Weights of a small segmentation model: encoder activation gelu.
Rows from block 10 of the encoder of a small segmentation model, named by matrix and row number. Rows with one number belong to one neuron. Each number is 500 + 25 x the weight over its row's rms, rounded and kept within 0 to 999. All counts start at 0. Numbers have three digits each. After the name is the row's rms in percent of the matrix's.
After each neuron's rows are labels from the 100 images, of 14848, where the neuron reaches its highest value: "peak on" is the class under the peak; "top examples" is what is common among them. Only what is clearly more common there than usual is listed. The data: Sentinel-2 satellite tiles (TerraMesh).
# fc1: MLP up (encoder.blocks.10.mlp.fc1.weight, 512x256), inputs 0-127
# fc2: MLP down (encoder.blocks.10.mlp.fc2.weight, 256x512, transposed), outputs 0-127

fc1.406 007:530453462481442518474510439508489506541464472528517496479470494467534481522507515514513503484516482527504495512561422483486493464502489500477499456502484452509514465514545486519491472468483464486504487491502513462511460500528494467501472518536473506499484486470486456518481477512532480492497513493491503499470480462517567497478457468440486519537529490494476492484481495530525434538481
fc2.406 006:497527492493583526506511534499505496499538533529525541463530514483500487503487498500500522510491538517476487521501503528481493509470523517479521490499463456514524474560515500534546457489486458495481537494495524500466534458513485481480432506499482473489483509497514502497495489492483498490473516490459473467504517522513520524579475485514498515508549501544513463496477514475533481520564
peak on: trees
top examples: clouds; main land cover: trees

fc1.105 081:525535466504482490515471518524520491497539486536489466494495497508502461482511507507542519475503522494526498491488520501531502535512504498511538542511527470504483511495470486534517534541492456543544510506441477482549472505508505492470501491471516509477491542508473504482466508508533503523494487545442496497485489458514483534483512526478540504488501499534458452521527510531481482478494
fc2.105 067:504498506457567507511497516498477474484489479523489492500492532507483499490447484476503497505494512501484465495478478480499499502477503507587555526522509515498525534540477543485466518522429455493472532519475476508466490505527495532519521503548475486484548542544484498489490467487505526492458523476521503531550492498515507470488482494508483483461464494500516500529479461496496512479511
peak on: clouds
top examples: clouds

fc1.334 063:535511523449483496525510500501498526502469509504470523503528503561577437508471474527511504467502505470504500518531473460462513521433496514487536520507522518518503576476505508489496499496505491491464485497541522511535477514500508505444517487514485523488538473462561499514507437528498486518497535484465542553497493495486506480552513515519548471508479490489523495488511458531553573470502
fc2.334 049:499514531513508515483546525513510543475468537506456504464514511507485531508476460501450488564526494503477498482514482516500481498523440475466505458483532481476494520487513503510464482468498526490506505497467475492510477510483490570498538503457472525488483499519483545482521480496475550478520498503478509514521494472513507538548460463495510523470480518529542513522442475525495501501449
peak on: clouds
top examples: trees; built area; clouds

fc1.431 074:451484503508485505496473483509503494484512513471497501506508527479521502521503527525463511475462487474510476468511492479490484485497533476462503493526467498585459511509470508492513516550470520565501509457507464550496508501443498484505525480490532456485503512480518553491498474496478511507507505550514472459549532513486538539516476499478532507456497512520481457526490473489485466527507
fc2.431 092:513511535521476474528509496542518528500550500509475517487460510480469503480465516487490501480489504537486529479507513481507477470514486527528504511513506519486524512522473536509518475502476513450497519565503501506528533462548519502559485512464484510493511476511450504493489516524507495500504494519544526536468493470491487521477510546494481508512483514462523494494475522518480506481493
peak on: rangeland
top examples: main land cover: rangeland

fc1.141 039:488525455490468520495510518509488519476514439515515484460466515521484492497546508512487531497536520483496504483516505509541475536466491449508560512468483497516504483502528518482495490520529449500499494513509514482490527516501494496491513491545547493517521463512489464538505510537525492486508512505463471505500487520490491506447456528543467460480463502523520486478486478455518520539495
fc2.141 036:503538482508499530504521487498566452469529499518494494489507507519484507514526473516469460509506531524479462548451503495468492478521504478537466535487547534522508475500437535520506508530510487502482481484533511515494523494519519552513497478532461551530510485557542523488483478509510505506460487494504503479501500493506486520531478543467470490535485491480509455526499449464492489467495
peak on: clouds
top examples: trees; clouds; main land cover: trees

fc1.373 095:468507549507509415469549505505458509479498495513530491519485481512507518483511474473502487506480465526502496517465538514527493500474471482492483518511488513498497503547508480464540495456507524499477508499468523510501501497480508529509485451511539515507511468492472531497481539491506523530536522495493479538507470576502527475516533527550506524445467512519497475475500490484530510493466
fc2.373 104:497511508524508538515444469491526514512511501485524511512520511542503485495484492520486502486465489511513480495499524495504473497517488494448505526502479480476532491521521521533484504472494502525514480477585501497481490497496548520482500539504454511469461488499486442481515453499512480490477521526525474524479499432485489532542510517506534467527531504483467498510494538481480516519478
peak on: rangeland
top examples: main land cover: rangeland

fc1.144 013:561493494470469509484503514486499543514480500471503526498504535519522435524537532491514487491517517476509521536514508484467502512526476502511541435473473493512537503532517451469501471529468491548536478527517515506482504490486490479494498499537515489531485482494493486487461500510545530499482522520505510520470471523556495515468494477537520519483493510499484543535463524534495493502473
fc2.144 013:477504499515550482486490485497523482485491517490512518482502529542505454483476469476517474507504548515500534485518487460533535531487493490499443530532512539488496494488467503576540517496472504484517490518515473519518488481522517524452487554511521520477480536518516496505508455505493476528494503509499525485507469473518499525522475534467511492463534507524489510505481535485511509496516
peak on: water
top examples: water; main land cover: water; flooded vegetation

fc1.405 198:477479438547507573473493529486529503504479437561521509494514524486495499511501479516502483502505462496507511549481498485507488449456516478481509479502474497507475482474521487535535506485528480503489481513505518512490470495517560515548468497474468540523483496475521451531500484477509548489534497518529477493501480532495487466532501486471483528536467535440534502469515520502506507514497
fc2.405 213:488511524492516496485535510470538511519502530549491495545459539456462494498486477469457513499522514464522482497523515495511467458476518514486498554510461498493512515412476517492513496506491483495523504482508468541509512501507456480469497501497482529496516573457492495500502508481491493457466500445512523504522516484552481501522483531554511525464488532469508531494471515520487520508509
peak on: water
top examples: water; trees; main land cover: water; flooded vegetation

fc1.172 096:503514508515533505512459472488550488468516488508497505529536511507509501493490444555490485451506515487469518501536501515491501502466512511525463450509546462518498465506484530494509491508504496492522528494523535465518458495491513483497520490459516516494521478501555512506491470532496507494525526447517487500506476491445503518525491533497523536479452493518515505509464495500485512462503
fc2.172 099:519492523506473542446484503500500507512492473524510523472539509449471522517507500484480503461497483486490494512513499515497506493518536452461542482506478524502510520479498537537501491514499517493494533532558526541516496511517528504538456539505541477534529449493479525536471522519475521501516526491513494472520508490501496564435476480488510506517538473520506515524496483524515483518508
peak on: clouds
top examples: clouds; main land cover: trees

fc1.225 022:499511557477467535487454517481532468513504478482483519500518538505480480485486507507545530534519508491502485475473544503494476491509530493534558530510542473475582488447501462461502487484482573536553466490473516529478514519489500504548514507519543479513492534491486506459483496513503497463467528506437532510516509514481484496513541459482497531498476499536501494475462507492471550509523
fc2.225 022:534502483494501518510488496516527474447500510495494511446511505498512450456488490514495518504534499496516514513470495525446492500509499524541493463539469488556512506493504511502518476496502508480492471509501477521488495550481502537544500524484489482527509540524490522480501525534469507478538477516500533476466485481534500465502477483510525508488478507439488474469506494456517501524534
peak on: water
top examples: water; flooded vegetation; main land cover: water

fc1.344 081:536490521530517500532518512506480522534476528490537460514486508507497504479490476491478491504487481468550490460438543465513494513513508497473505520493497505498469483512504512442493504513527465487505494471535483477499483507475505493510488508552499551456488466515469486494457484502534513498509502456491525569480478514510441431490502493525548523506478474512487522518484507471504510494459
fc2.344 100:547491523469461480529467515499512527538486522503472497511534505528472520516505511469507478493534509489493512512526491491536509536519467493472502501484486486502502482471515526516483517453493484477518511521501465467487449488505480476475459471544481516497503496495527471509530486485510552473546475535520523513539472533532540544509480478512508515479540485519506536482500463524509521490543
peak on: crops
top examples: crops; built area; main land cover: crops

fc1.76 018:445528488493520506497503553445497511518524511469499465509499498488472483519455478485496456471457493551534474509554499454497567499441508463513514503482477514501489465539468482508515477496514508485487548513527518481498500510554541460531485487518502468488513530492499483541460506498460502498495489512503515514486491518462507531604486500497472502526476519499473473525483493483486499532499
fc2.76 014:470466514496499497477485480520537517487502480500481498467458523491475506522493478494481497504534514536548509502534515541472523472484455509529516509495460464500482528484511471529518508508535504479532539483536484506507492542475491522486472492473506500523507532524477468531516558452524518526525452548531483523459501487538493540497517420488479522478539558520450483476519523467429502488504
peak on: water
top examples: crops; main land cover: crops

fc1.428 091:495527514526527501499487548500512494482481522525486449490477507514475462492520499523542533552461480517464444506489498494470510499501511463501504515546517464504483471524444485473489530545523516509460503477533498523521490527493491514527487491474463494521477470555501530483437466510499445535511512528508457468478484527485504525504498512538519493486525511526506505519511491471530471479481
fc2.428 101:503517479471469499515432474499492453524506531495513488479504542493499485548520479506476499515489521512494531474532510484488483463520475522534530496504523490523476497504460506496503472513479530505525551525497496508519494505485504528465515488490566485527527488502503498498508510498486509468495471479559508480518483481484526475473514524493460572474500453516549496544522486516502478481522
peak on: crops
top examples: crops; built area; main land cover: crops

fc1.186 077:495466502529522530470534524462505534503536490462501475507509483503511557485441515456480471487485535479453501476498492502515523516495520486514497517546514509535482533498498491497479527554491534515501512488508480493468492505530546449474531509504545494484493507492500501496487498502460496536503457510503505489563518498508502496520484486475517523510565522528500528507531516479497503506513
fc2.186 091:497508509520545517495533559508457488486517537530472504481485517550485470557523515511487523516529507477522530496498548509510502525480484516523499481469520476480492487523456466509499461488469475509515528508497463468513539476502489534540502477515479486476491515493484522480542496506531509469516520516507521482515502492514501486409539500488477469434430513481519487475498492546495488527490
peak on: crops
top examples: main land cover: crops

fc1.82 007:499480537490579534511514481496491498504481466561486494487516503489474504487460507495510485537505545442496476491496511523491516517545522473502513481484541492538521492447511554486521466459531484516474467502467511530473484540505439515454500464510504514517488501480470459464499490532494511455497486463493471515474494494473492551501500488465512497482512467490516484491507520460502511521511
fc2.82 006:484491494477509513476534504503469538472500501532500465506484474496474508496524521508501518486503518468498490509487474518521505472483468456496541458531557477535490500480487492543495491503513524506509513530498487528488481469537511491487467497444462502498462527498484523499522487491467545516515456514539506490486489511509487534502541490527485513472512531480489498468486502475533514547526
peak on: snow or ice; water
top examples: snow or ice; main land cover: snow or ice

fc1.18 091:512477532507488469474508502506464563511502476482557529500502502494465484479507465500473488554458466537496477526492510489533500534521505485490474502484513514496459511514517498514488517508470527479483534512494508498473501483493542505546461539532544499488492456438506497485462493506514497550535483483505532505483497514513518500500501525510487504522516534463505468476516488535486541442522
fc2.18 110:478471478511505507483475525485505486470489506517481491507473534492523473505509524549494508521495486499517513485506532475484514503481477484494495481517504528544513473503530478516475482469525505495500499472540497517483519491473493500450506489531441499521482461489512491512539515476476493481483520489488476501487499487495478507511538475519537454516511543494491552470448456496477474510507
peak on: rangeland
top examples: main land cover: rangeland

fc1.471 189:462569494507539490494495496538470505496487495466483508494489511530517466495489540487530466461511502492493478531541497526516514456524529528498470501494491505512503500535505476509516514462470529517479496526478510495473513496479469521452480485476459512521477486452556480526537531524475521496525519444507528513466512495463508524540497491483535485519499515520520516505494520461517499500478
fc2.471 202:454500467507513479527498489487486518456502454513497477538456534504482506533505520492507482507506522503478544482504512521486513446547490459494498469461472502494506536518504532508527467464487509472490456483428478482552545496479552471493459484523536482509479471543512543495521504510524475480524512526489489524455553494510499527541510474481499525481503469523492483523496498444515497550497
peak on: snow or ice
top examples: snow or ice; main land cover: snow or ice

fc1.107 080:521509433473534436502487474521514451487508463453467509540507506519496492445484522497514475490504484516485516532515489518507510480507488483489500512502466488503455510469509470479492477504498528526510537496502492474485515513481525490482497479479530520495501496514524469452486526458513490480474543511510539516512473482526493480486502477532510486472466466516494511489512524509515487478564
fc2.107 070:515497467476500463467456474493550491493445475454531497525489524502486451493497509531495505496473467500496504544505531470475526501503497473503485502503490505488488511475532462525493510492494502529523521542515505535488510528507546488499487466503456479512514533510495493552502492497502484496470506483475512521492463472501477517498516542558487511504491534487557513478542554487558514500535
peak on: water
top examples: water; flooded vegetation

fc1.364 241:467550506475532575495506485487528514459484517512507546462564490524498480495482510538475536543494516528536503536475513502517466522520521512521491506507515435486533531432549489484483505487497517505506456552465505497490528506486482522527501485469480499506478541546491491452514490508475489509539454533470502505490507482492511516523499509462522474499484447503515469502482460482506508492496
fc2.364 249:508505494482512504521510472492469470481493530469514513529518505486473504506506508492503522536517508524502485517477507495454469574499501475492534509538470501507482523512484508464446443502483507522493482513504494514509488489489522490509497492454503519468482516517445532498483510495522478528509499497481472475464543511514526513472526518503521518490461464494517416528517455485497473560465
peak on: water
top examples: water; main land cover: water; flooded vegetation

fc1.241 067:477519471435489520486512492506529483472552471518546500509488525525513424520500519482484512487522510528515504544491487523511511517534484511495458499496499481495478457480540494500516494471531483489473466505476509536504542525529522562450488463488464556518479546544523482488524481491473502462523499517521504521456506496484516521552525491487485492526503499488560478484523514493526520506513
fc2.241 062:467473516505524509504475479473487505536508516499468526557513445497520532512455511514467533503447483486527491506535523466511502545516480522493505511513565491480506545488502503435497488504503520477478533468494495525457491498528485446505466509488496501508519494496492494479518493488525493528521510511475519511499533473490519504511535488509515469523478506544456477465483498498517484497529
peak on: water
top examples: water; trees; main land cover: water; flooded vegetation

fc1.150 034:475511494536482542532535533469491512519470494478512504509551513507480514497475471517514537501516485528518508491496505503474475506465524491528504497506533472444552493517464485494486515531532467485548410509493509522491490524494495515505504473458503455459468512511461497508489479505524471512501489498534525490429524538522493485494525496510502519502503465503477494538491479511516475501529
fc2.150 031:509514526492518524486466486490455519534551510485493484451477484525498503478511542484496475511514531465513522531506480499494511510464494494474485506420439505515493492500535527525524543517513473511496471538544520487502482519488498452513517532527512515501497578491487518508533544484540507507502509491501478504509491518501497501486478519491487546481515444478526461484517481459520489543517
peak on: water; crops
top examples: water; crops; built area; flooded vegetation

fc1.171 009:478488563498506450490468519535508473485498505502508545498494490474489527507518520535497478460497502476456467525496458490514522479487509513500537492467527479488452483501511464473531453503494501549484483499528488517509465495477503490508514499449546493539504484489467498497479513463466487513502519491535524496464503530503465508521504477527495506465475506541536500504516500518518465504451
fc2.171 007:519495475512477549489540539501492502552479506527483541486514493503500477524499493495509501512483485522513482450496507486425518504544544521499499503508531478520481497494484489452522489545554493502511548496505482531514538522489494485508490538516489520503500493501525498493496540513475522482499481525530475511476487524501542531532465495499452517562501512475493469479529498527500478509514
peak on: clouds
top examples: clouds

fc1.467 011:526496522497502520506493540501495519483482521486514483525493506525506514478503471483530491466548497473502508464488525497491515527510427490490516478493478524546468496525494495482526484493482495530518489502513485527455490477538463477460495514513463509505492493464482496485459493524475514465515480497468483493462506505460476546558517503508503503496523480475523532471488504515487494545518
fc2.467 009:564512520474519527470475485510468468500487520460526518529506546533488543507459496475452494486509509487458531500480476476459538453522527525514477517470506476505495451493540503486515506525525536502474490498542495509460503504499558503533510502508495498499497537465454446531526512515486481540495472477543489504485501521526497482506530522533522465443510451521515498498544492478502509486492
peak on: snow or ice
top examples: snow or ice; main land cover: snow or ice

fc1.158 167:501531499501542523496517506492474507495479513507484473522507470515511529532518489495473517537504486471516515490495531517484494503467528511520476542520485486486465514465490522461527486546524502516527496493498466472500546548470525510524511505473537510492511514511464425483507486505506485478511488529491488520542477539436491506510490463561455515535477543468513491517499500499516479505546
fc2.158 159:492544470501447484516531483498511491507519496504523483538503491529528448538494526463497504573486544500489482481464522518453451503503508491497514489454501484486473465499480484521521472526490516561524485490496508468445547498488520492464494496518502501498515523515493498500480456480505483447522529500489521513505503510486500506439508499493452511492467521483521528530527457506487529485539
peak on: crops
top examples: crops; built area

fc1.464 082:486498518513468496497450537463516511490517514471528506496475494531473492519504475459467503488488500530509486480522540488549504497515519497464503486502487478493478531517487546545489498469456492495506531487541471529507485514490525518528456508545511510482541428494523511531468536498493521511508486504455527510527472514540486448500497497520530511474543532458462434500478491488499521487484
fc2.464 093:494481494485525478477483475510511504499483498498463503535492483479530511470512513523525477511471486492514524516475486487501514518489508505512491518500514505500516472505522527490494525530497474524494511479463508505493497485489500483500514495514495487480493466491492456496475497474509478513529503536501477533467497505493541506473497459519466490481426468515481518518490518514505486496524
peak on: rangeland
top examples: main land cover: rangeland

fc1.359 071:532513454530517431501522471524503503472488496504510490514543489483455501481486496499528508529490539531505534536480479536538507495520516535540485520496528558493469515463475522537494476488549482462513523478497521474504524507482480506485451489479507476535442536519468531516460512501473485482511515511476463488490518496523491551503511514559502508471521517482496527496486485536528524506473
fc2.359 086:498501516479524521495546489495537463481474503493523486522510524526524519562487457493507510518491450487520482497498484502504503506487466466539505489514507464468531544521522442545545488502493476526517474467486487501459503520467488528490525485526472522477514503457501492467525451522538558513531483494488545452505502525508481485472487528493551497489507469516506432547489518467513491485461
peak on: trees
top examples: clouds

fc1.238 075:438519551462481452508541514492490478469534507482526528484530470491502488473491508522516539489463497490536500440457531501509502506523517523488502493544497534502488533565521474518509468507476531458480500480504507548533512497491475530483527498492505440494494466478449549489551546495480523485524515495507506498518520534481534446517513477550502543438483489528480513472493459433505469522474
fc2.238 088:481475490559528549500513462491495539514527533508545481517516514538519518493546523470477508476533507529476501545560550513492487511520480495484495518490493524499507513525497500504497486459508494507498471527492490464486537489506520543472517483500505524495467522527538467457476503505514500504490515493530491526487505483466507523525504511471475492494475504493505489498481561532462510468493
peak on: crops
top examples: main land cover: crops

fc1.48 079:498535498526492481517486491513530490473519487540489518504488534519475510516462547501502500487487478505471457522480551527494520487510528511501524460477500486488427514469489493501500492487490501473519511505524502529510436514421497529525466503489518479481528442484528502522493528504523463516498472506457528514529477512529493470511502505561533512473527506477522453490507465469522517514473
fc2.48 098:504511516490508484523472456493546492486480502452477466511487473507526513462513473475476515483509507456491508514481458523539481502548492489526432514511447510473532493493526504496510544551483468474510500494470506490526556517532533533457500520484517504476536504491523490504464480494495511480514471531456492513502510480516489488479487473532509509475466489500487509542493548488516478490484
peak on: rangeland
top examples: main land cover: rangeland

fc1.509 097:527548527477503468537514493527503520481524564508510499507457469538499504506455531506518533525519499488513462466514554501495512430518477488517484532469492476471471508513510491489478494429491504498504476549488555519465462512470474498479535525472484519531458501517519517480504517475478502521504508501493508497444491503503502445498475476535528486487538508517503519490520521535524459497540
fc2.509 093:497530531464544485540515509500482501490514495479497510530485479485524504518461535536547491519498507475483483483497484549515526507518514491533474473522524502461492490500499476495495515443482486543497455523463520502537525489484534524508512496474527463495487499525511497500483517507453494482506525511508511504548496474482506460510519457509493501486482508556479532530496527480495499468473
peak on: snow or ice
top examples: trees; snow or ice

fc1.21 202:531521510475506462483516527500511455478507499447477459483503521499472473492503505536451533542487543461492468465476487487513493480519519522479505495482489503512468438534468521498484487470490466528459477514459578522517516509554521474520499513459466495484514492515502506529539499496450523551512467460524475468491497476507513478515503490501506476548527505492485487486507538504512486521520
fc2.21 198:484532511501510482498507499513513521505486525515499487464470524506549458440494499516528502459492489471543469486513509533539528489480477520506462483431485440518476486539537539479513519460511467524507470520486512520497474486510481504521502470454491522526504502551511488508543485524498526477516520461543513524475482458479484487491497501483508474560524490505507543495506490518502491473483
peak on: snow or ice
top examples: snow or ice; main land cover: snow or ice

fc1.123 171:481515507503449479492440453506525464507513506534514501535531552514509524514495482525539516525491530507500502501509502513460457497497514464521482484489473526513513463453495469490520523471458511527506507493537465495491472502504563479525499509506494550499504520562496528485475512498528588463483526480516531510461534500495472492505481496524496501529491522473507508506506520514484476489514
fc2.123 182:465515487483494494487478514487450501501491481533510479495468530516457496474510486477465511513484485480529460470549498460535477510469489509515517539490490499521509523505472518522512457511504491533488502497520513555506521467503486451542528513501511519505490520450469500497512451485486428464502512486493534477531495481554513524518478472494566548502494501472515511514476478475465503511514
peak on: water
top examples: water; main land cover: water; flooded vegetation

fc1.510 084:529487460496509464500493514460478458510501482507484518459509491549498504544487513557473510530491493497431511435527463510498493493506508495515531505516548487510491493508453497476475488501501543502501508506482515491467487520523513459520500520548482513498500510481471520477521517491493512461515577453453479492469513513517513516507503502474507507537508501478501497515458471518459546503482
fc2.510 073:556476469453523536510469500476496509517545430530484473476517441510517489504470509532492483476492506507505519491556518529475515485487503495548461470480530519473501481469463486486525490522489495500505510507511510475492478559440475476460540495555479498461480576480505488477511496523499463499485503513568514515497466483516511500480489532505469488522540497498532530534494474511522500495490
peak on: crops
top examples: trees; crops; built area; water

fc1.462 030:503511534479482507490507492529480488514485458489477474487487490497447502482484554532467506490523490555507482481495475497525461497462507476492506532546486517493501504464472491558519506491517516494476527467504443494487481503497556488506456503457509475448514432528461527513465481461490467490483528524475489491472533544494517485487519542465505500499515480504504503462492520450538522500521
fc2.462 024:455510462515529513501529489499518480513453435526506476534477500522489519475476505494536515524480491575477511486521488504529517482509509501522552515530478462485506568453474519530503510506507486534530502490530500483464517489519476509491549550506509532535505500515515494468475501474506491551490495533481509479513499508516512485479477508493463509517529528491518516448477448508502502503499
peak on: snow or ice; clouds
top examples: snow or ice; bare ground; clouds; main land cover: snow or ice

fc1.497 069:492501491547490497547491491504471529541495537500496457493460506532516504478519509505526498448455463539445454505504496482506472452486478497500475519500475453543490520482449508532477530509515491482475515494548456519484511506497499498549504502476501499472489459548484486494490516496514468509493478512491478452496520515553486589480476541488519517465476501497521471480496487508505519479486
fc2.497 086:531491538480502493517494518510502486519510513470465528510531508460454528529501527506507505541452496500495522490485483495499501491531531494517511494540490532486486495489500539502492523511473497531514488502526498517530491463504498526461471485460482484513536496507488511524464479507478501514479520500541500550524512520447479475495497481518483512532572480461500498580517510497512477469523
peak on: rangeland
top examples: main land cover: rangeland

fc1.166 207:536492512453527490513510517472498487483511437500494521441495565497535470515481507490514502507532455467520501493483544484523498522434536500554510550490520501475496494512529505461525494462514486512516527507505496513503485523549548506474486498486494492499511490485519468507502497541512455525501548510524490496501493492488473491478492518500496450479506459507494538512472499526480497498499
fc2.166 196:464513441509543492501495539514499497520573463522533509449451491527486498512548485515516496522523507453485429474510469526521515515517497478514511507504497523520487520536508501493514479534478491454464521535458507505481506485509521516531507524479521463536509516537499547501511523491510525515509492520501509551449481513543487535495463499525481526493510483469509487490497507474528516437457
peak on: clouds
top examples: clouds; trees

fc1.267 255:488505493501506509517503467464487445468500471496471528526495501489503445441454534504548478519470495539515503492533489530517473472479466505521514471493504510537553495513480562507492499532523504544505498488532514498528504539508514500468506496516496530501513514550515499498536542521500495524499524481496503481531494458483487523481546485499461493502522493504532536482513473504488471531490
fc2.267 266:462499456489525528477522494489493466493515454464519535531506499512496497462498492529514479520454500546506484540495506468497502440520496488486519465477455505501518487507486502511497530502498517535461485493502531478513491517523513512471530492525498517495530520553485536505476505494520487501495495489501493499534484488492522485509546497521470521481522502508481502499538492512485507529536
peak on: water
top examples: water; trees; flooded vegetation; main land cover: water

fc1.289 085:448527508498471491499470519525472546497523499531532478487485473525485498479505515504494531467490496520533517535518512469533494517479471517517524464477485506530541541507518489502476508468467461487428485469530465484465495488520505477504495518543481511480542519502496546477531498494483469519519496521504512512482478490515474512591464479509518502512525515511523483494504517491539515488499
fc2.289 096:502513488510470491503542479493532519491515496492500518497478513504507475509515497498511489509473521544488456545478473491486519512486505503529494510490531528510500512501494567504473495464506512477515454473496472476550515533474460460514555451472510466474506472512531429498491500514495485512463506497524512520513512531460499471490479505487490494506504496536484529498500491463546484560479
peak on: snow or ice
top examples: main land cover: snow or ice

fc1.212 161:502511498443517532429532510512517449444509486463548499491513565493538504492459486513545478475523494500490522500507509490479500483435538479489496515492482547514485524533487459459513488522483465513489483476524464465554499505543533530493533512523519522485494476532536491512543452483535474479556498527565535483499514514471509500507487522509444518494471488523530481496488523480484467544473
fc2.212 160:521496496470490493526488478499483501527470453508539525505468517520507511479511481531522537485502515491498494475522500504454508543463450510488521458489519447483514494499447503411528520544476509510479503526490543522513544517500496522481475478495508537504501503497495508522508512524502474511545481514463519498474461538475508549538492466464490512517486519566540499480494501544491509504494
peak on: trees; clouds
top examples: clouds; trees; main land cover: trees

fc1.88 080:457486494492464500486519488530455523562496536489495458508526497503467503452462495483465511479484512485489489490516509454511507462476497519488498492493513534528484504512502520549467497518447472536460536475538470508496477499518482445482504488509512476458507450521470501507515484500495510514475460495498496473509529497515491566508511521492509528459474484510479528506462514476503520553502
fc2.88 093:530503545511498513504536536486463494492583501477519555486506476510510516510491529511500509511487469528493539471508508496516492530504509477530497493543520493490488521489494517481521524491486509478504461508472511509527500482509539488501495488471482488549526483489512519507466531510504479471525500510508511505518498547496468491507502512466523493490532514493540476505517508508538526513508
peak on: rangeland
top examples: main land cover: rangeland

fc1.476 082:503489491500520527469532491472478489488455517482540464484444517508517545535546505512481509482469476513476505543455503487500461505521460504433491491546488498494490507507485468537503530481519510490518473504504512498450543443503480482469520500514470515465506458481500493469476522476518518505508477451490537515480525496471485474527507514518502492499495529491473468527456496488491489472522
fc2.476 094:499506528513508508513525530524471504510498517478488520513516489484442498532509488512537498507484517485495505494492495473514484502477499516486469469532469449502437494478515526477514502471540477511446535505520506536539468500521466510534451489520503490501472551532450506549481478473479486505493484482535468459484511502513520511523512533533487477570534497504503526477534484499499518491536
peak on: rangeland
top examples: main land cover: rangeland

fc1.101 081:515468573518504486466570494520481474507456493502499486506503534517485498492431485473461484562523494471481485493480530492505486487500503484510514541507535490508471484523492514493543513517499525533528525521507493502501464484477530491536449497501520507512486456541489492527474481506532556496496506507521525538491484523479516494454537508538494490470513504506519530530462503489500501507471
fc2.101 088:521533465500508488454401501488500476476504485485530500488518516488519481510530529511492492487472506501531543470518531513499487519533510490507503505484510475496469493525466515525471493489485508473529505464499508531492467507509529487443510517563476520539515534488467546493541485499502500485498449501486480465507483496543487514467532504472531520479486501468541537433512517526466521510485
peak on: crops
top examples: crops; main land cover: crops