A small segmentation model, trained from scratch.
Model: 48-pixel images, encoder arch swin, encoder norm layernorm, encoder activation gelu, encoder depths [4, 4, 4], decoder norm batchnorm, decoder activation silu.
Training: muon at rate 0.0069, 7100 steps, batches of 256, held-out accuracy 78%.
Data: trained on Sentinel-2 satellite tiles (TerraMesh), 50.1 epochs.
Rows from block 2 of the decoder of a small segmentation model, named by matrix and row number. Rows with one number belong to one channel. Each number is 128 + 24 x the weight over its row's rms, rounded and kept within 0 to 255. All counts start at 0. Numbers have three digits each.
Before each channel's rows are labels from the 100 images, of 14848, where the channel reaches its highest value: "patch colour" is the nearest of a few named colours to the mean colour under the peak. Only what is clearly more common there than usual is listed. The data: Sentinel-2 satellite tiles (TerraMesh).
# convs1: 3x3 conv (decoder.decb.0.0.convs.1.weight, 128x128x3x3, each kernel summed), inputs 64-127
# convs2: expand pointwise conv (decoder.decb.0.0.convs.2.weight, 256x128x1x1, transposed), outputs 64-127

patch colour: black
convs1.70:101090144168120119103160117169145114085109129140112091105125086119132139118130141172139127163088116112111114155097172099103106120115107172112140118135101136121159133129114153125113146121181089
convs2.70:156136122111175158113134141094145102119139173103138140170112119252107148181110126135127107170139151119135136129167133140133128123083137125118138117136137107103159182089159134093091104123144164

patch colour: grey
convs1.97:114130128102104116118132133114155108195124138128150094129175126109117100102169153135111105156143099142135141118132152129048140154083090135128179126164135139140165137088117141118135149127133154
convs2.97:110117118094112157130155136116129126126119123118178143106122128134096142095131135132150109127129191178164162117127140157176107117147175128095138132105123160141090093128093130132143058140099112

patch colour: black
convs1.73:188109144107107177146195143113071115163106148138120149134125136159133117093123123166121134176102152110092103120105142111123126102148157115145104126135149161135145148101097146138100170118092116
convs2.73:105133103141125109171104121105112088123112169097121178114124077131109132107131149152152120106091134122091112164106129144141157132109118147152102118115098112140174154130116140128115146119129126

patch colour: grey
convs1.118:122126114068128140094108118124146139188098144096158205128111149135150136109120143153134144159110135122066143150132129127122144109145106131117127128143148146114140132126099114111142135143169143
convs2.118:105116139128123141133101122094130104136100114127134133166128086117128109094084094137126096150122081103100134119130145132121180137150228113095123134122114154135163129114170149105133109118156122

patch colour: brown
convs1.102:122079116094114129135133114182130091132116111135112131112108128117136093119125105132127088144137115136138123100074129167152110172121124124071140121096091177132126159115129144126201117121205084
convs2.102:119155140141111165145147141099173107125139165168130128123169128149121135161093098137117130149131124120147147146123133130166067123140124127130115196112121160159117154100110100150126129116125109

patch colour: brown
convs1.59:131139125116141096116124126135133094166144128129119144115110122132111125091119111130136145159126126103145121128140127109126149125163127095128140118115122104125141133150122157127133101114124097
convs2.59:137122148157141163112126085155175104168123159142133137170164139141175117156139115153209104098125156111125098143156138136120127150134127138162108112088150161169132143199106109143100169123100148

patch colour: black
convs1.54:154109116151132140138146164134113103106149183135126144096152141122143131170103136119127128150133118133177158114103136146155146142154119129111139116128096151143136134095163148121099189102154094
convs2.54:116149148150189131107137152157137140148128129111141118138140159113146169116126136129143114106115118134133100152129144116144129145148091124153153131158138108116168115126140110164143121160106135

patch colour: black
convs1.1:151099124109093140141153107121088110113092142132140168150143133115140131162100147158130173154120185109113089103125178121154120140156124143096090135120097180100113115134125119114101136112090109
convs2.1:148147159125140164124152135140138110195129160129132160109107121134129145129104132141150120160137122106121125096120159112154115125140155122172094116111144071145142165093152135170125152150170152

patch colour: black
convs1.119:095118119185144115144095127153153169150160132131178135114139146123129154164128105138126140117151117138137132140157097135175138206084140125133104107144140114121109158100090136170122159126132108
convs2.119:092111108159119161131105147162116146137142115139142131107125133118141139076163142117151115092117127157161175126168109105107109192133075092118153146187122168156130136161070112072141111113128105

patch colour: pink; white
convs1.117:095105133077123142169117166133126122147112126150121127180085115253154150142136154138153124138121120141123119132108136133118106117121150124129137108105117115132142172141156148151148128127156105
convs2.117:069185153162124134093141120117109125128167144105101141098115120087135114123069144123109102119122147083124120113176104135115102144114130096121150122087176096172101134144131134138111092110142200

patch colour: pink
convs1.10:127120131130147136185116120143114119114138159107111127184111106178157155136096141122122122129140097119150116122077109141115140107115189139136125078128085110179145158170153140147158146113148108
convs2.10:193126100106141124137121134113148112117141164110113136132091148114170128162100093139086097090093143071143082120133095171108092160105130128113169111138165107060090143109123095121131128126139175

patch colour: white; pink
convs1.95:118126144084136160186127187136105144155102148136123157122125131217149130124134133124135139119157107104120142102090133124090103129110132143106079127188134138134132151112155124164131115117127147
convs2.95:145168142135150093162143137111161131154124141142122117119122148108108157134085137143068112164111140115097112104137113139140075154126091099123142106135167121170109140113127111134105095106115115

patch colour: orange
convs1.17:074112150090103178115104124098150124123108102184141133119106140152109115132122111158126153157139156101154126127124109121123091135114116130124124100147175108137135134144135135109145095109148088
convs2.17:126143122100126102185106083150136128116124127122157118123162124112115139134098119130114118144132117123119154131085117109124118113110103147124124114129101097099158126138121085139134133118084123